A small rotation predictor, trained from scratch: activation relu.
Rows from block 5 of a small rotation predictor, named by matrix and row number. Rows with one number belong to one neuron. Each number is 500 + 50 x the weight over its row's rms, rounded and kept within 0 to 999. All counts start at 0. Numbers have three digits each.
After each neuron's rows are labels from the 100 images, of 14848, where the neuron reaches its highest value: "patch colour" is the nearest of a few named colours to the mean colour under the peak. Only what is clearly more common there than usual is listed. The data: regions of photos with short descriptions (Visual Genome). In brackets: how many of the 100.
# fc1: MLP up (model.blocks.5.mlp.fc1.weight, 768x192), inputs 0-191
# fc2: MLP down (model.blocks.5.mlp.fc2.weight, 192x768, transposed), outputs 0-191

fc1.420:509571545474485503510536543437578489488540471528479491549488495413499485479494604480427502538476494415472511531443488401503465482587485557642440447425659545562573472575416499514590521537445482556480536521542444443513485444535477498467552524494489465510392491474488506563441577494479557512516438432480484530519540443466564451555535500442582501423480560394521499521461573518512523579456466493479459549511547459511507418461441506398499449460503514424566462489484527516565494496559615577576556488418497502556537557406495524523461438474482467429450520526498543507547322494533514539
fc2.420:447470561441514503499509502550496519441523588509458476430544473473441491425549539490503448486631464449531503488516444468435458644504558389542448489576514483483446533503462480616521547502488503481431551486440468515570533467498499390490440544439534585596466535557428500530474427478471478551545612472557475453561602429545527428453521468496481436434480501624570444472530535507533563547476547607467546510498485538454478477534549483522506488491423533488513505464474434549505436567514505447523391617591569548504425460496516490509473593507435485475460462432393515469456570465514495546
patch colour: brown (66)

fc1.512:490530501488464445514562473557478460534564450502410486515509535479564499416472513502441593442495479489459531396530468580401576540577478586455446495517455506436420479497533440462527513566437557592563478447570459600548495487546479503401473438477618489426526480569555523482558541421514531567555480447589390548416547494440523518420520502550460474550518505584474444524476506459421480513417447570505494493463530473542427414535635498499526428508534518490539438414448477518491540449434549443503438544608513480511602528533546478500524559548480494499505518487523417421546490517472575521
fc2.512:485443583524492526465580542532538506493403502517431475500570458533482413487562560487502536465515542538526525611474522515512499505517533549537485560597531563516484487506529462480532466546496501489558475541419427459474492499529510546516476594459399494517588589488497490496624463525496498492577454507416481511579440449455494502513455500462442620485427453545471560527477482406465514428496519430462560562442526545480506410485510451445477493560542488521470571591401514537549642542398409497470561535560573544481468478360455516456535511424446506454412441549387538519432435506444498499
patch colour: pink (25)

fc1.82:481531553507550519461654531548518501502533433552472372497412503495517526537474520466494358477488532497495457500493529472543512558475506435512540413526609503504485514549440542518572520516469406351457444546567526437456434516551554510523479560474569437500553441531407541492606482465564521496533481535450460488536445546540551557503493427466509498599375477515541531544513456469516567558528542416452492394432454433507520539473466480467408462509566570455569454465485503419541519492552500482562501557527527513441511561508509509550472446486483514436492536562471614424582441417526568496
fc2.82:561481644518519469595432432512453479545482596417524532520505498605547515474392541516445514535473541508519599527579479573481440443465536502511521473464434535450596435418492382505454497516509588525444476528571459601530487484461431519510510427566537525474483554441490491508426468499402459466618419440562481396485517503518551437534453569462438436453510607553556521504486444540516453531465515504516539457423491518560473503419437567436493588530494538539485436454470533521485419567458427501513399479551534546493534480516557490515510467443563542584499487488519501507556442483580464489
patch colour: black (64)

fc1.26:481424533543505525532499474506549433482534576555556499482496513451472579486384502460458545512488466427523485521453595518569570474445502437475536448550601436442519503486565441477482438448480480493389509443507439569505582491369499451582522506565466600487566494480534558526528443580573587396493469456407361425498513543530528412457510524455438483531506482555505399440530480506520574441488489438498506601454568537478543577574494539547486505550534459503526534403480561470444521492521547516508412480537527467484428518456628463473463526468537487430504544568528513480518550440504556427
fc2.26:489552481442567523485518477457485487560474400456459446484474474550405435433546478574540528430545541426481528440512575420427479593426503542559462469449442499479501460550404528525637576559497494365501494600407568540518479510550473462552442526410578464526492485616542434448558485500514503439519487593547541536553517452509539520489502495499459557496478519504497550482512496392487468420465542573491520523574453483521466522543589465490463481500549505486599482523531461464495482468531399595457568416514461542576498471495409577532553480512401614463557475533491526533439498514521490432
patch colour: grey (66)

fc1.307:565526497511481572532527465572511480506557541502510411485478497468489476559490624507525502533562523490428479439564538541527424531588513388520504453478547472453486603442532482433406433599484458461459483438509502508540529445566588377505496423430550465433561511559521573496506517445443493454520387529497560435450414479516452486534502548458511484498521510527421586556527563439557497486512500456469469539527469408521352477503500524487446528529489456503516509517553480434465512422535471412461513547516658487537594483538511438529532469494516538516493560562414534428595466512474622458
fc2.307:566464527469523609508578498500507503409548475518444518551523459469575526473557506500461589487601462488601393562408411496568532600444507443554481416455528505508443520541520476441517470486504534484541425440518570517458529437529500565493497558504502397461513481393414450499462527428457443526561568483494430425524488512476580456394531399462552465522530557533423469475507463476573419516470481551540578549447584519538532594465448491615468558456599531512476446428492440473498589537542499423548492523509467502477470461542429580460473514539589412480491553491521484548508493514490523461
patch colour: pink (29)

fc1.746:445504431587452459452443459536388488527557500426458439388556452605466502465425506453458503445573521557467582503493479561568493446486491545582474507538411460447489515515500556568431457539439447477486521449412454530629460466499523493515552478535495439498536501401480457381478484468564360488580474503539473504496387510586556495577519501439485435514522512499502456503624566591437510450478584492605484503523548522448518509510505552542544563478553535448498606499474487582542483452483457531427482584537485561515513525469494464565465559517463523538572505531481481455534437511455570478
fc2.746:524587519522549511530518494505478553482564446470472481493500487509463517500490483554438493590511472579584432462465535538507575455484443458572521585478560402462572516463503553495544517472516490598516475509531446507580553516423560562506561525454462446458498453462491472535576405529544501479604493527422481507487452541537468569350435592504478457484497426555657577446448481499474556427422505412471419500448498550542503484431541430443456432514565432418485522504415445476494559529549445508651503483570467583510479500491540438503466484502489424475440546491515539556509498579553453430
patch colour: black (26)

fc1.286:425583430465531554435470536486488526494486466580516508461594467426410566529482444439546470592472486432449514558524489497445605474514485497521399408604497524449375414545428478424407461587456469550545614407520550550427501486521545605478538485451566611461531568489457499412481518544480472562500504550583474468465600515562522509506464499516489512493477467450415565535511497486432467464496465482516471455421498474558535571557455535561409496576491518543507533540436497529477472503485506587499538441481532584481508507560489497466544393566561438572478569525473505503478511547521515457
fc2.286:534419528489435514453521494500413480470536539535482457465479503491567455469528554593554505415478482535479429529447577612569488420464572487478532560444543445530505522406532484505483519528481552498519444575547379536447489475472495445486504517494533552402472541497511486462474499466553482448544526449452416547550468580373398421484516568526496489451573445523507446379480460473465520399491512550574473533510498531428499459510617593483499507476453510454477480466547523542470530445524533497451416529512531492498643558484472622577467553496442522465521474593582528528498559485479622598
patch colour: pink (29)

fc1.297:535455543479507569585476653486474588494568441478520558434514563598408558541506410484476541402420463621521536471474503465446509407456539487493491507443444419515497538483471540482587505537527436476602500505463601417504525545551458567514518454530499440429460484431531521465503509502497445490523429468455577489522542493495510502405481445582502495493558590379512538509533511471582419523544517505475510527443490472582488471395450515452591425564421484453524472510573515590474584435489536439470538516452497557535457599538504482483475482472478535460440563558525568514400522499520512486
fc2.297:442460484385533480446451470478496461528526507558430436445528470484580479542391529476508479472463457488467487507414439431508517495539546551491515438570524534491548544509485454442498460466565519605531523525463425508540482458534407484490564609534534532629505522525566453546478551424509540492585487492522401413567444459559466481544477583487468491536549526427546545576401471560543553520468455524520491541458577529574522456545554451491510575632540464583568519509466467442457521468491414445448384521567494448513562481411462470463553555601513524484451443513520414429490529485443547574
patch colour: grey (66)

fc1.228:585498473525392505407516465555512499476579449458527516565552537568451455469446441431546532530524531508491483531503438408484432572468499469601524524460522488400438499483511446383520559611434509578512465515467589543465468599598450460556557457468539472466479390550485427416580487506477559526514398627551543575455513496436492567519430500482556486528447454581462476495497392478543486409426542571510470520517475498513524521505370470468576544512563482429540482440514511476565512471472474510497559485476572515440442504515513512515486455479535497537526583535482563461587471536468514571
fc2.228:523480547533557446500503520467453472495515540490491507500429454503505495396563543505502473484545571519526531520473546570545531403517598555404532488516472550432497513499497510541518508510547509456560436613569469414550495467495453500517499514362409394480475588576500519452525450347536426440532585448606511452445472505494516488526507512421441580454475510396570406457534568512581402570508442442453486563491457523485428420568528526439474523537441569573614542545523511557447462589532526484500511529444535502475466467493506559601432474512505484498497487502494494422479483496437554573
patch colour: pink (30); white (28)

fc1.16:551508434534485466535487568511471509537535488472582409547520443503427532498597534502481598531547547525482486437501493546509531497467447511485475539485538483558525503521499477569517520505392519389460509494578543505516567582551519578456484516512451564478457495579535397545479498481607530513421474561524464509621611501456434449460577463568459462513472526460461442438567489547503493428561565482531377408475491400477451509415503516519412552514422554411537583517467504462481441563485431460562537439527505557426549442468495509477513449409496477448465441497422447608553512534448453594
fc2.16:440567458437451534576511447528479456456479529440550562474582504529408470492570455546474470510480441559463596489467493544499453488495484388520569430475512491474473470402522519567460584467531447573606444430408499484573414423501442475551455563538419509437501537529466503542505561541492506429564542535450510446542435469556507442514437543513497472474549408516460391542438455575571526497462537588582566520533479585510433496566507490563401571437513454463509534591494580535530536485544496454523518560514472488479488431437509513475530464483628416458453439506539507476562574490581563501
patch colour: brown (64)

fc1.542:561570513505525535444551588485482458418505518556420459457533494482446520447531490513493537514549467485570625461545594526524533597496531488513525483476485536473488533414412481517609460502523504581505519476523542552446466493537604390490527481494464417501447389518537461488519488546483499551496534543506438480500438451502487523412409518437465440471577550558521549436500448462443550486440430472531493397440478461499517456519445448607484534590443512531517534440622520510549447435536443542424544515462525527424480462574570585522502544536456444458542488462443539534569439594474459653
fc2.542:489559476498554546469448546545540487482550577550460498484552585464568508565538559462489508493543533509401527475575483424477515403499470493487534518493519543535587473537492506531549499502424473513415468543500438483496496496479436559454545477558591462443529543419548455469455476512435513456496479535384483478495473593445507481566475526518524515456561469570474491545675497494510386541604552462564424519448479516507566472481524610430474535506563479503366473541504473526471533542425468422485428478501437419516543487475512499438509431503489434436605387376592516450598529503556515492
patch colour: pink (35)

fc1.432:474537376497525477556514480486502551551484446449498538513453556485476555445465529509441444559446436439509494462467547486536481557510417462537517378571484554512505584515459564496540538506553532490513413534423470490492450490549486557555509504537423579459478453537505513473549546472372542457553549542586430476470476442533671447492474493421533450514596454486446442508566536520544585479468549489578422539563549535477495441554425527419521382489526565462553475510476486609434454524496589470500499474447522445377607549545497495472515528507431541499426447593483442547512536506494557481
fc2.432:502483525483598599477436450509478414464476551488543540476630485468449495530548495480532506431555394487466516531496489560465435504468523568396527428527466508357505478504478502559506615490463481469555585531492567454522438528453625528576462477518509467542487508560439445547540543568491457413465529398502561449493415544506418428532576504562494496501523505459510443500494547415449459496422480595503611537418461544509526497475529480581423467544513519485410503507434570500519515488559517503514554596577577490571494399491442495415493460478546490453495560472409500530488525521466579533
patch colour: brown (67)

fc1.755:463436494468474585501521500516511663523537537498576496565479496479605446483477420540478504468548376435510494545453601445529511475526441521490472472486493417429540612511583526450540454536457449515499441521474563517401439480549518470519487466449556450477447549522507485633524549510598550492505382469444550443505449591494561437433460470477527493493453520513377454577511532468577427476584390433478529512489541471503530556502448489501589439480501547468558498506440584475493520425492555481525479420504560599530485553509427404493479569518470526475469486542481478525601477457511496533
fc2.755:591640578444544524534453500480545522529495484469492521460515463449532550513542558591472531438438500492525392501499511436533486450475500579459461491466495508509528469492415624450436464505569554603579583525456475439501540446596522565456556496434481558537430584527478484508576460479472432471545589540559512513413487422563498626580501481547568592512442456527513558484478431433491505558439490504524526424473510451539431373582503539506532464508507534561516538490479439464535495505456488456475454516458502466650488506535424544530482409494473513464539447465490447417457426486475482436
patch colour: pink (26)

fc1.739:505520531511459584450469582500527603464522535460501538537491530518507549510489507546408511511485549528404510461541555423522613503478465523514458577431566412468489570540551448494540536505490459513526490475508491492628495536388387444549384449556435528504508571566528464518499448388600480413500515521541501601526558545481572392432537453581482477461478542420533526469471500448552504516485516493455561532522534525458472610397449473425515481485491398575535490514507510452558475453557506518554559482493564467452419396535480513456525564488519575487552488416569451445511441482475448431
fc2.739:533467505408536527483503549557511466541570498537482558501411427610435497490463427455561577560453570568433530534394513501496513568467601498521550497543479516556431467515544580471430461433539525518485470497514426531461490404545533416394522553478508374477566489474553469487513558534457486543558545504504527579524364453445441536480492529518516495490448452556477505459558469636523557518509488466492540476384472397552508481550458544464591531433496468488451556551576538545484535511442460537384539480481482478459490530591499528491489533549436460508417467525371527559511424494517478545
patch colour: pink (27)

fc1.225:539571491570475523476569457470469591513475568527535465426486449446511488547520453509508465540453603571516505425469503445418590501448506521500451575539495530517519521531539451555461518477435549499544508409517450359519440562520529493497625437471495429416501503513533426519541502388530467527460519567495463587502436460511366454508564480570519575503466544528493526474498484491539476482489526408503441521563446489486574458584500498508448477610611469497578549425462524446518492448478557394454547478491555452543440582442534631561503450460544438526493490526467474384534471469500545433
fc2.225:535535474480604544491519487495498545542467430531497619456524544635566434500538628455437493521567441557401486518481491583539581476508586446500555559446521544546422467427486526417579576563517489520509471516494589453496496459467471458515472393466437478591456456534481546477456552595472509492523511517620472480489445396591417491489480542435440428476519428496490513499510516541451527424564504530457458536494387495602485482511455500533508555548452436487585453525526569420446449505451499523543470501466492493479528411501456503620509509446511494470482480392542500549538470425457525517
patch colour: brown (78)