From a checkpoint of a small rotation predictor: width 192, batches of 256.
Rows from block 5 of a small rotation predictor, named by matrix and row number. Rows with one number belong to one neuron. Each number is 500 + 25 x the weight over its row's rms, rounded and kept within 0 to 999. All counts start at 0. Numbers have three digits each. After the name is the row's rms in percent of the matrix's.
After each neuron's rows are labels from the 100 images, of 14848, where the neuron reaches its highest value: "patch colour" is the nearest of a few named colours to the mean colour under the peak. Only what is clearly more common there than usual is listed. The data: regions of photos with short descriptions (Visual Genome).
# fc1: MLP up (model.blocks.5.mlp.fc1.weight, 768x192), inputs 0-191
# fc2: MLP down (model.blocks.5.mlp.fc2.weight, 192x768, transposed), outputs 0-191

fc1.462 126:532523510510503486462474482481494521512470457509485518564510479467531513481483491486459524521546504540472549492495496521482522493517497505465499475497438481509511483454541524554466479498485570494508493468484456462512518501510511504518518514533500527462480504520487479539515500521556473505496495539486460484505466504530528509495500505518480506531479526522461533524526514501478494484474511514526500444488504486498528489512490485472498463501518498490512531510488528482504495480524532439464489508457511477537529531468500477516463470462473521478492542519463532490532521491535523505
fc2.462 123:460504513516516509507495487530502532511489529500473495477485490522520468493508525564540468492489522488513484504448494489498515514477556535480498493495519498466472565571454483498501458518512503511530505515513471494512492498499505464502519506454496460534538465529531481529520500455512520502539544504533528469468508525465468511545491477544520515525482500511481490450524546477475470478477492497531526485537464482490443525477497461460457499505511492467466474495488482486515514490538522531524528496524494500462469491460515495509519470502514490489518491488520517502519485501529454493
patch colour: white

fc1.62 162:506500534550457485487490461498512417478435513483499521548529517496537496524517507495461517515484496489517499493519469532486527469488476521508561514506499520517509508458473522471505494525487516499513511490531459458492509503511503497468483484522494512475493451521486481506458461498496536512545479478504541526489507524526518517518479497530505516486514557457479481506466497482495511521543491493462518455534478512484488470498567496508478498536548485482474564477505529500506487504500433496540508492490541484479506498514488505446500505500473533525489532506489518500491504503497487461
fc2.62 146:479490507482475503482483510492484495510488505495514498479523502507421503526473482505482453495502490500518505489531532525458529506477531515524525545518440504468522484486497474492526502527504489528514453525500484484530557528547480525459475485513532475526459526472508513522481551501443481443509515556495498445504489566490503492486543499484502500501511490511499478532521498500505484472501470487494499519462481494424506499452503513507510533554497514516534496473531476497506504526539518526516487504500516480504470478486513504501524477495550506464492452500493496528510512551494493465
patch colour: black

fc1.316 099:499497474507521493515504517494510482520452546489455478511494489507494487495515513501528578504449479475561486496480515519502508474502516534539513491455481501498523492495497454514469535498486536522474534508530475508548458524485518504539522505534472475500491474509562509486530510485491569511494454475491488502501528514513467468497522476496478502518500529504523462471472504453480536511476473520508464496475493483485528503474480518513543509470503500466490496531485483475494437469503496542492507499504487526534546493518492479514516474463485519508553534493496453528448518510492468498
fc2.316 096:538519497491517457462520536481458502489501500508537549533457495513517509541504507509515530487508520487486505524517524512508466516477540525479483512482466542537458481471524502503523458484506492495501467509474462503506503483480535496498495452475463495470521494445500507552519547512490455507503502555486468494502524507533490500535533522516509480488483515492489546501477531511538504482520528522521494506480489484484480465511490467489474454540513506512487527531497521467449544490527502430488510506487537466508521488489507480535488511490465511450473494544506458546461484466498502503
patch colour: grey

fc1.608 115:536504512512465454508472543485569534516496492498466469520535500504494527530515520496527488484471510483476512530477504531479484519475477457501455495515523496481486490517534499481522501523476481473535494511498473481540449517503506493515505493532519534496513537496466485480525489520505536481471474481509516478521551523474485541449517482488475494467521515463526498507519463527523495471503512511482495550462520504509456491492482486504475471515495493482518514496473487483527535448462489523490543501511503485502532498503508455532503509496552465493481525505514514548404467542494530509
fc2.608 110:466477486523533502487504465518499499499512529491503514519550510560510475484440447526522485523520528557496475507511485463513493522523462460451536446503521504556501481506503482505489449510518540520522521484503499470525457523537546501499505521476498501494484481490514505522472490499519498451507494470526488512469482474517503533538517456519519482528491546521518485477437477498460458549459532488472524498525495524526523497529512495461506499497506480499504478497485486487493484472482473486522528462502532538506498481468459531463471491559480492485506516498529497490514494511490517518
patch colour: blue

fc1.259 094:475474477541463492497501524519523525475520502514550465524527489445516502449488432509491473485500492502490497521536492559476449501510483470494498481526512515477463484499550493525489497488505541488519519493514515514500525483546497478464512516483517529511541514482497467483515466498503468496502484469504506471492497484523512471504478530500507520483500459540489430537461512528503510502495499557459510503503515523477480509496496523520516538473490481469512511503537465512514530487458485484527530493525514502532501520474483525466462471537531465510490456509496469512536522471497556561
fc2.259 092:474549513525494484516499522515499559472486489462499509491463523517510506492485480533486471556498482481525510491517469539480537533515503519485479470512517519507538522482501505481489512491511485481508507554479450491506508470531467538470465449518554523520506507488501489505498488516499522527520484484496520508507475453499507482498505461461508502486492487452474522504502505469523508499523556476484487493520482475491479483501536472482502509530498509507535488485441506454548497509507512509512513500514524535460496455507482546508529469547445495473503482535479472477511484565431550495
patch colour: blue

fc1.484 095:474506514489500459491478510486499511534536524454500504511491469550528492477506495525458454488452488535531499465555456511467485493512468529478526546513555516507515464506482516454524493489488487517484512495531514506520493496469483509538479523473487467548460495486471509459505523514508497548519538507500499501506512499534538503493493486498488506540534465499521492491439495474529482509514516489480462529474505514511503482542528480478522464503540532489491475470464496517462510492510473491504543501523491525506503498556483452468535443523498531514490483446533517496483466503529511498
fc2.484 084:470503473512468497534540534472451526504496532471482504491515510437532487494508526494524458549465555482503521503474549459496475530523496492491473512507466517479514491493470515504502515533497490546477512506475485484466483522515535504500483453471450459523487528467489506474495532493453499427489522474496474561465498524492508509469506506485499539506511480520520521517493530522461512506496518521496522522487535506528473467525451497530497482516513524482527487515509470477533512507515495468499521492512539503537485487468500495480521520540526504460456535480527482528516467540500476495
patch colour: black

fc1.562 053:444469488554509493493525518478506460482533486444501492457550523462434494501452465493494547553521533505479484498464515503500493446479447480515461510526513507500547487487488520494500539520499512531483541488452501512529504496520499474522532492505475522525507500521504473530465439500496468494496482531496485477501486460520504516545522544473489548506475468518537483500518515486497490478464523524529544483506481505502484453463507504558493513531533514469550509501508481480469472473518520504508491489484506519502495511475522495507516496488497513498495515511541519522520514467496519497
fc2.562 056:523481504460473480485454501534556511514449485510494535475450523496551516519513484498494505482518514523466502494487500419502568543471500484488491495510511500503560488523533473516534484486476508489507498511479492518500519503484490533536445502509486484522458506534480494509500527522481506528523522484472521506485478510512493547493466519514504477480506486488521509498481517484532523492508512472472501524563495495429501518526530503509529519511511483497490476503447522442533511485463508543513514509505516473513468449489470509449508509495469488505554484503527497483503492458472485538
patch colour: blue

fc1.364 147:477553520520524454482460516480464501516529471486475493502522496477459544492514561486500546508550516487517537537491526475507487459507505512453509471467513447470490509492456502498474476469476472493534499525518498540492532492480479461501504486508459517477544508479492505514513505506469509505534486519502512498492482491521470523515515515500513513524546530540521498496485540508524447538505502463490519476490530477516494550503481481510455479495462494482488523508474550513486483472478529505480527494512520520505495509513550529472495485519487477450526522562466495484477437519506486508
fc2.364 151:503485483538543503496504517491523477510525494494491451551538518520495484480479505503485539541531511507525522517477501468509498525501533492462476516494517490508495510502509518512491541499507451507494508475550536476506463498479514510514531498511474528508491464518462486472490489489514473479499485506490477484501522501456509550498470460522491479498488493494559470483469502482446565519472548483475446500515469520501493470547508503508496482540523456496487481474508509488484470473483499466481492490576530532513501526478462489549530550517529496527528489500494485483464556491488482445
patch colour: grey

fc1.652 109:491529502520523513488517496498511503515490508477479498498529436517498473501509493553480511436557528501479469509510517531503519515472527533484497504472506470517472472466512503471509512479482501511507506533495473485532546522509492499496554550480529477478502491491544544465535457462512527510490478499495446516515500517509550502481536469461476472504520449509497522478479452497539500525485456526470511503511518511499539480511476534483514453488513501479499508513524473541504519503512487503505556481483491454444496477478538542503496503482492504502439530471516515500530482507511523449
fc2.652 106:454490546515475521525490503496522486535483471504513498497506513486493497498482531514467453500516467528547500506530514551517537467510474492480494462464527486442538438513512495477447502517518530487498503477494481475474480458511503489468497501545551484513502556502492539517519481524504485528550526519535528520485486460463489505502458469528511473492478525486487499524468500484498467481516497506490493499505480511564517475463487451467518511532507502499505521473510481522539450521507519484519532516533488523470471469518448520547511506486532514504517477489466517491476508538524475502
patch colour: grey

fc1.274 077:481503455498481534510503530442505477487475477461531495492495466490514478528527503537491502509481476529519539504495471531536527507427459517511507525511511525515518474465481504508553497480504508508488508487532500519481513528479533491528495488464535480485483479524474512502488475539531481502479506557480508506534491502491525524524475494464519488487525520481495501500499487480535481454490514583506477512539499523502494507454562515483473431502505467491525513479500520518498485455538453492487535479512529519540499543465458505508508471479513463499505456512503458521503495507505524475
fc2.274 088:529525485496467489495482497485492547517521489508509540476513499502530543529503505517476476469495521500464516506488487496525495515478458511497482566436519503497503476521492464451436491487501511467516442458516513521512495505513503545477509504499484490521509461484515485494478481477465490510550474478545482528467513524490515511532528530489530513476478494484488500506471506484492495486514500571500476499470538459543510483511513484491538478519531508441489497532501505542482508499511511494503481521480454509451517524505488538535511500553500507443475502465519501459555538505531505480
patch colour: blue; cyan

fc1.174 081:532487456465501519500518530542484509514470456464524557477518513511451479476499505504543459489500512471513509521531454492511532484492458520515505512497448499535484460487502512487519539532472463538511514565495498542555494496499490508487511508477519473505513521495545474508531510506518487515527513515496480502482480484495522506484508511515511545536485459522491520500495514470454509497467473509510445528464464464485489508498501503535525550462470492459479508461511536539485511479514492500486485489516517484490512433509516538461501514464521530508488537494481466499508455507502538518
fc2.174 086:533508540482508526484515524454513507490510502509489465521443461539482477487462478440507503457488516512522478526497511489501506539549471466503555510474508513506544535492429477500486465504484531465505486484490486433509470480505470493522505488480498500540503501516566457506497484534502536465526473515506490455489518515525483524525486480526486528473518490466564519491505500519505522460545500499477529503538477535543505517522493512493496516452514492464505495521489488504481483487502526483500494533500527494502499518514519472519486516520466511427498507526549488481486511496509489488
patch colour: white

fc1.337 024:478517505496486517477557514478515482506496531527536502473507504508507532484469512462569493503549487489455504474486482472486501495456519525519488541520476519488513572535505515465495528538551510494500473515490480510528490517482473515529519501493516446493508466490431501506522456482547477465488457546505510478501491471475505512489477517480497492502514516513484460512478519454557481493484503510504531538467511488514479530511494512447493526488503534488498513509519484490503483486446516539469492493488549514523506466484455524500521510518507475471496446518549494503510495503540518518
fc2.337 022:485501543507505523504507486494497457531477464504501429551520486484469492526510491488504534505494461461510467514511502487522483504472480538547490538484524506532477543498473515486474514504509466521474477495501511470503521528551529520503506464513549504507499487481524461490511462478542525514521535506478487461475487499499515520472507465506486510502498525517508516523488461497486521523532461486490472505516468485498525481500476538567488517480538497498489467509471557479526535514489529415429463477533471522489539508506523480479470512505507488529493501467510525501495470521493526514
patch colour: grey

fc1.502 042:521509474487523537508501490483508490528488449502523490474505518490523518506523496492535446484506479496454526579495487507499476463489505546528462533528503531506489497440471503528491508506499513489509494515487548506496478516505496485512529497563510516531489481509549537496480470551544473490503491509532482545532523528475536479482455514530494518469476490470536541464539492524502462480515487504491520516499463477517522501463484514553459528488507517479489526481492472511527470461458527497479488483475490456499456493533491510520488466504462493495529492496512465514452530496514488512
fc2.502 044:511514524493530474525469509447491461491488554555531507496466501492462488443547503458503478502468503503469498486468481529478452513531514467444489525507506472522491519492529501508529503497478502493513528478445517503526499485479510454517518462458509463479521511511506486489525474535513495504453484511512500485517521489504494490458518565534528492456461500532505492493490518513530499493475491504464483493539500525481465502500508511489534540512490519479524553447557508496488520503502484489545528489507517531506529518458522523531522467479498503490517475558480497485482491528494539515
patch colour: white; pink

fc1.493 047:513492497549472529478562470499520498536535534472494505527510481475483472476471500516518462521538523478517519515496503513460501494488484495505501470560479500509484497484456517500546492478508538540482533507534516505525497510460471462477500530500518501478548525483549511488512495470522492471521456542491529517494518497462529501500493516551506534486487483538487479470499534474524499482523472559493526509553504484501496465448449524498496488506473493481491483472456525526457472543438476488505490514518480496544510485484501489482498472492506537439484490491519479504479477515509505518
fc2.493 054:507539518522493534528532528470490474509512461510497497520503479494512473551426506468525497506484493536525479481495540529472499513479496530456505545488484500497474480487492516446517485522523523492513497496550511502486512506485465509506521503528537477549489468535461504487470468448505461474481468489469521461479511503520475548536485463490511500510505508450469496548532471492520504504455456464520486498541484478475499466539531466489534483482535538523476497485527501484491496483520481487489487521497478479516545491508551488480508501520506478534531507566517490513532480513496482511
patch colour: grey

fc1.338 041:514499493461520486494504487486518473440511523481508502506523506492528514464506487529461508426453534504501527477475488496505517474517450454507510490504525493474496478466528526532497506475495532556537490522478510483482489539495480485556547489488532514492480519498533505521510461489476480516487520513495539528500509503582524494545496480481461479493506500467498507489464478475531539518473496473534453474469476491485490496541480491482492450514532522519497515492492487486494466461522486507531490479465523521497513493503533523539510504474496481475567497530522521500519504487548481543
fc2.338 039:474488524472493504515479520448476488478517524530525483468475497513510517467469515502518522471469521520511501528549485538521502488518500493519517499511469536475527549491496475491526512501543491487490523503571476481467470474530490488509510534507518484504496503460479492486504495491515557491458492488524533502485502565518530523464511537460537498527473434526465529448472482511487492498506495482471499452504491480477537489509511525469516473469507510460506538486509519488504543519487484447456486520533505516455477513455492527539554491515512491516500480504499467518480530474509530482
patch colour: black