{
  "horizontal_flip": false,
  "init": "torch_default",
  "optimizer": "muon",
  "muon_scale": "match_rms_adamw",
  "lr": 0.0049
}
Rows from block 7 of a small rotation predictor, named by matrix and row number. Rows with one number belong to one neuron. Each number is 128 + 24 x the weight over its row's rms, rounded and kept within 0 to 255. All counts start at 0. Numbers have three digits each.
After each neuron's rows are labels from the 100 images, of 14848, where the neuron reaches its highest value: "patch colour" is the nearest of a few named colours to the mean colour under the peak; "responds to" is what is common among them. Only what is clearly more common there than usual is listed. The data: regions of photos with short descriptions (Visual Genome).
# fc1: MLP up (model.blocks.7.mlp.fc1.weight, 768x192), inputs 156-191
# fc2: MLP down (model.blocks.7.mlp.fc2.weight, 192x768, transposed), outputs 156-191

fc1.730:101121167171096124151135179121119102106153126149189109130149147137137151134118147098092113155169146161109136
fc2.730:129127135188131178139165156146139127103136151106149125129115112129143109088132122091172110106147117122087099
patch colour: grey
responds to: text has "man"

fc1.173:131071134133119109138137089155099139130129135143109090122112108138150110120134150105084117152134121139148148
fc2.173:124140111160202132101110135110138118102135128124152162107113098115127152140140141113088166129119152113143143
patch colour: grey
responds to: text has "man"

fc1.148:131127187145130122112112128124145122160127128093119082132113153131134151126145177154146158144135148159156083
fc2.148:122103106098134169153128124120107149129103115076124114111138148119144097129085162098174105118123080146116127
patch colour: black
responds to: text has "white"

fc1.414:125110118104118133102134153138103135162118125124138095123127179141133089121105129149179115136085125112164113
fc2.414:134122112147158152139154144070108109170187098140124151141141160109093099155110154057154166116134150106114148
patch colour: grey
responds to: text has "man"

fc1.435:147117116151152125136144130134189133149076155143131142183125161100121119132158124086108139135144128100143156
fc2.435:102149141143107150072133083130120083153098117140156119143157142111148145134177130137124142143161088137140157
patch colour: pink
responds to: text has "man"

fc1.11:082100151158100117159132133166134124105154157111114099129150098135144101121127154132140120136116091110174153
fc2.11:125153106122112164152123084126114123104153138080136159125122110113117163156093108099143122118103147110155118
patch colour: grey
responds to: text has "man"

fc1.250:118077128133121159145123152146102169148133199171149077123099140126108104142131181134133134146126109145131110
fc2.250:142162141113127098125121143087144119136151137153088189088145124085111127117151155131117145150126131107084110
patch colour: grey
responds to: text has "man"

fc1.105:094112131145112116118132116137107113099132112119179120106137135134106091090150112155105159117114170117165135
fc2.105:140145129152148151121109138128125156157125083138117139091153133133145153089130155114124105137151150148129121
patch colour: brown
responds to: text has "man"

fc1.297:135116143163116171146129137138149111129169111118100155093120139140157158138120103150102140139090135147141127
fc2.297:101136123152152138117126105105120165138136108138129144154089160127160136134108142114113120067125131169158100
patch colour: brown
responds to: text has "red"

fc1.364:134144147144123105156123143117130158159145097084155085101147152107127122099150097122110155114149179106129135
fc2.364:126108149131123148093149112116097173105111102130122134090135091151124124120117136127123113102167101150088136
patch colour: brown
responds to: text has "man"

fc1.431:159130131123107098190080097203114148114115161165160135141146174115096138106110148179183134195106152106101129
fc2.431:095104127129142140146142087142140137098130154120157088125148101170117111152155119141146117129139139114131124
patch colour: grey
responds to: text has "man"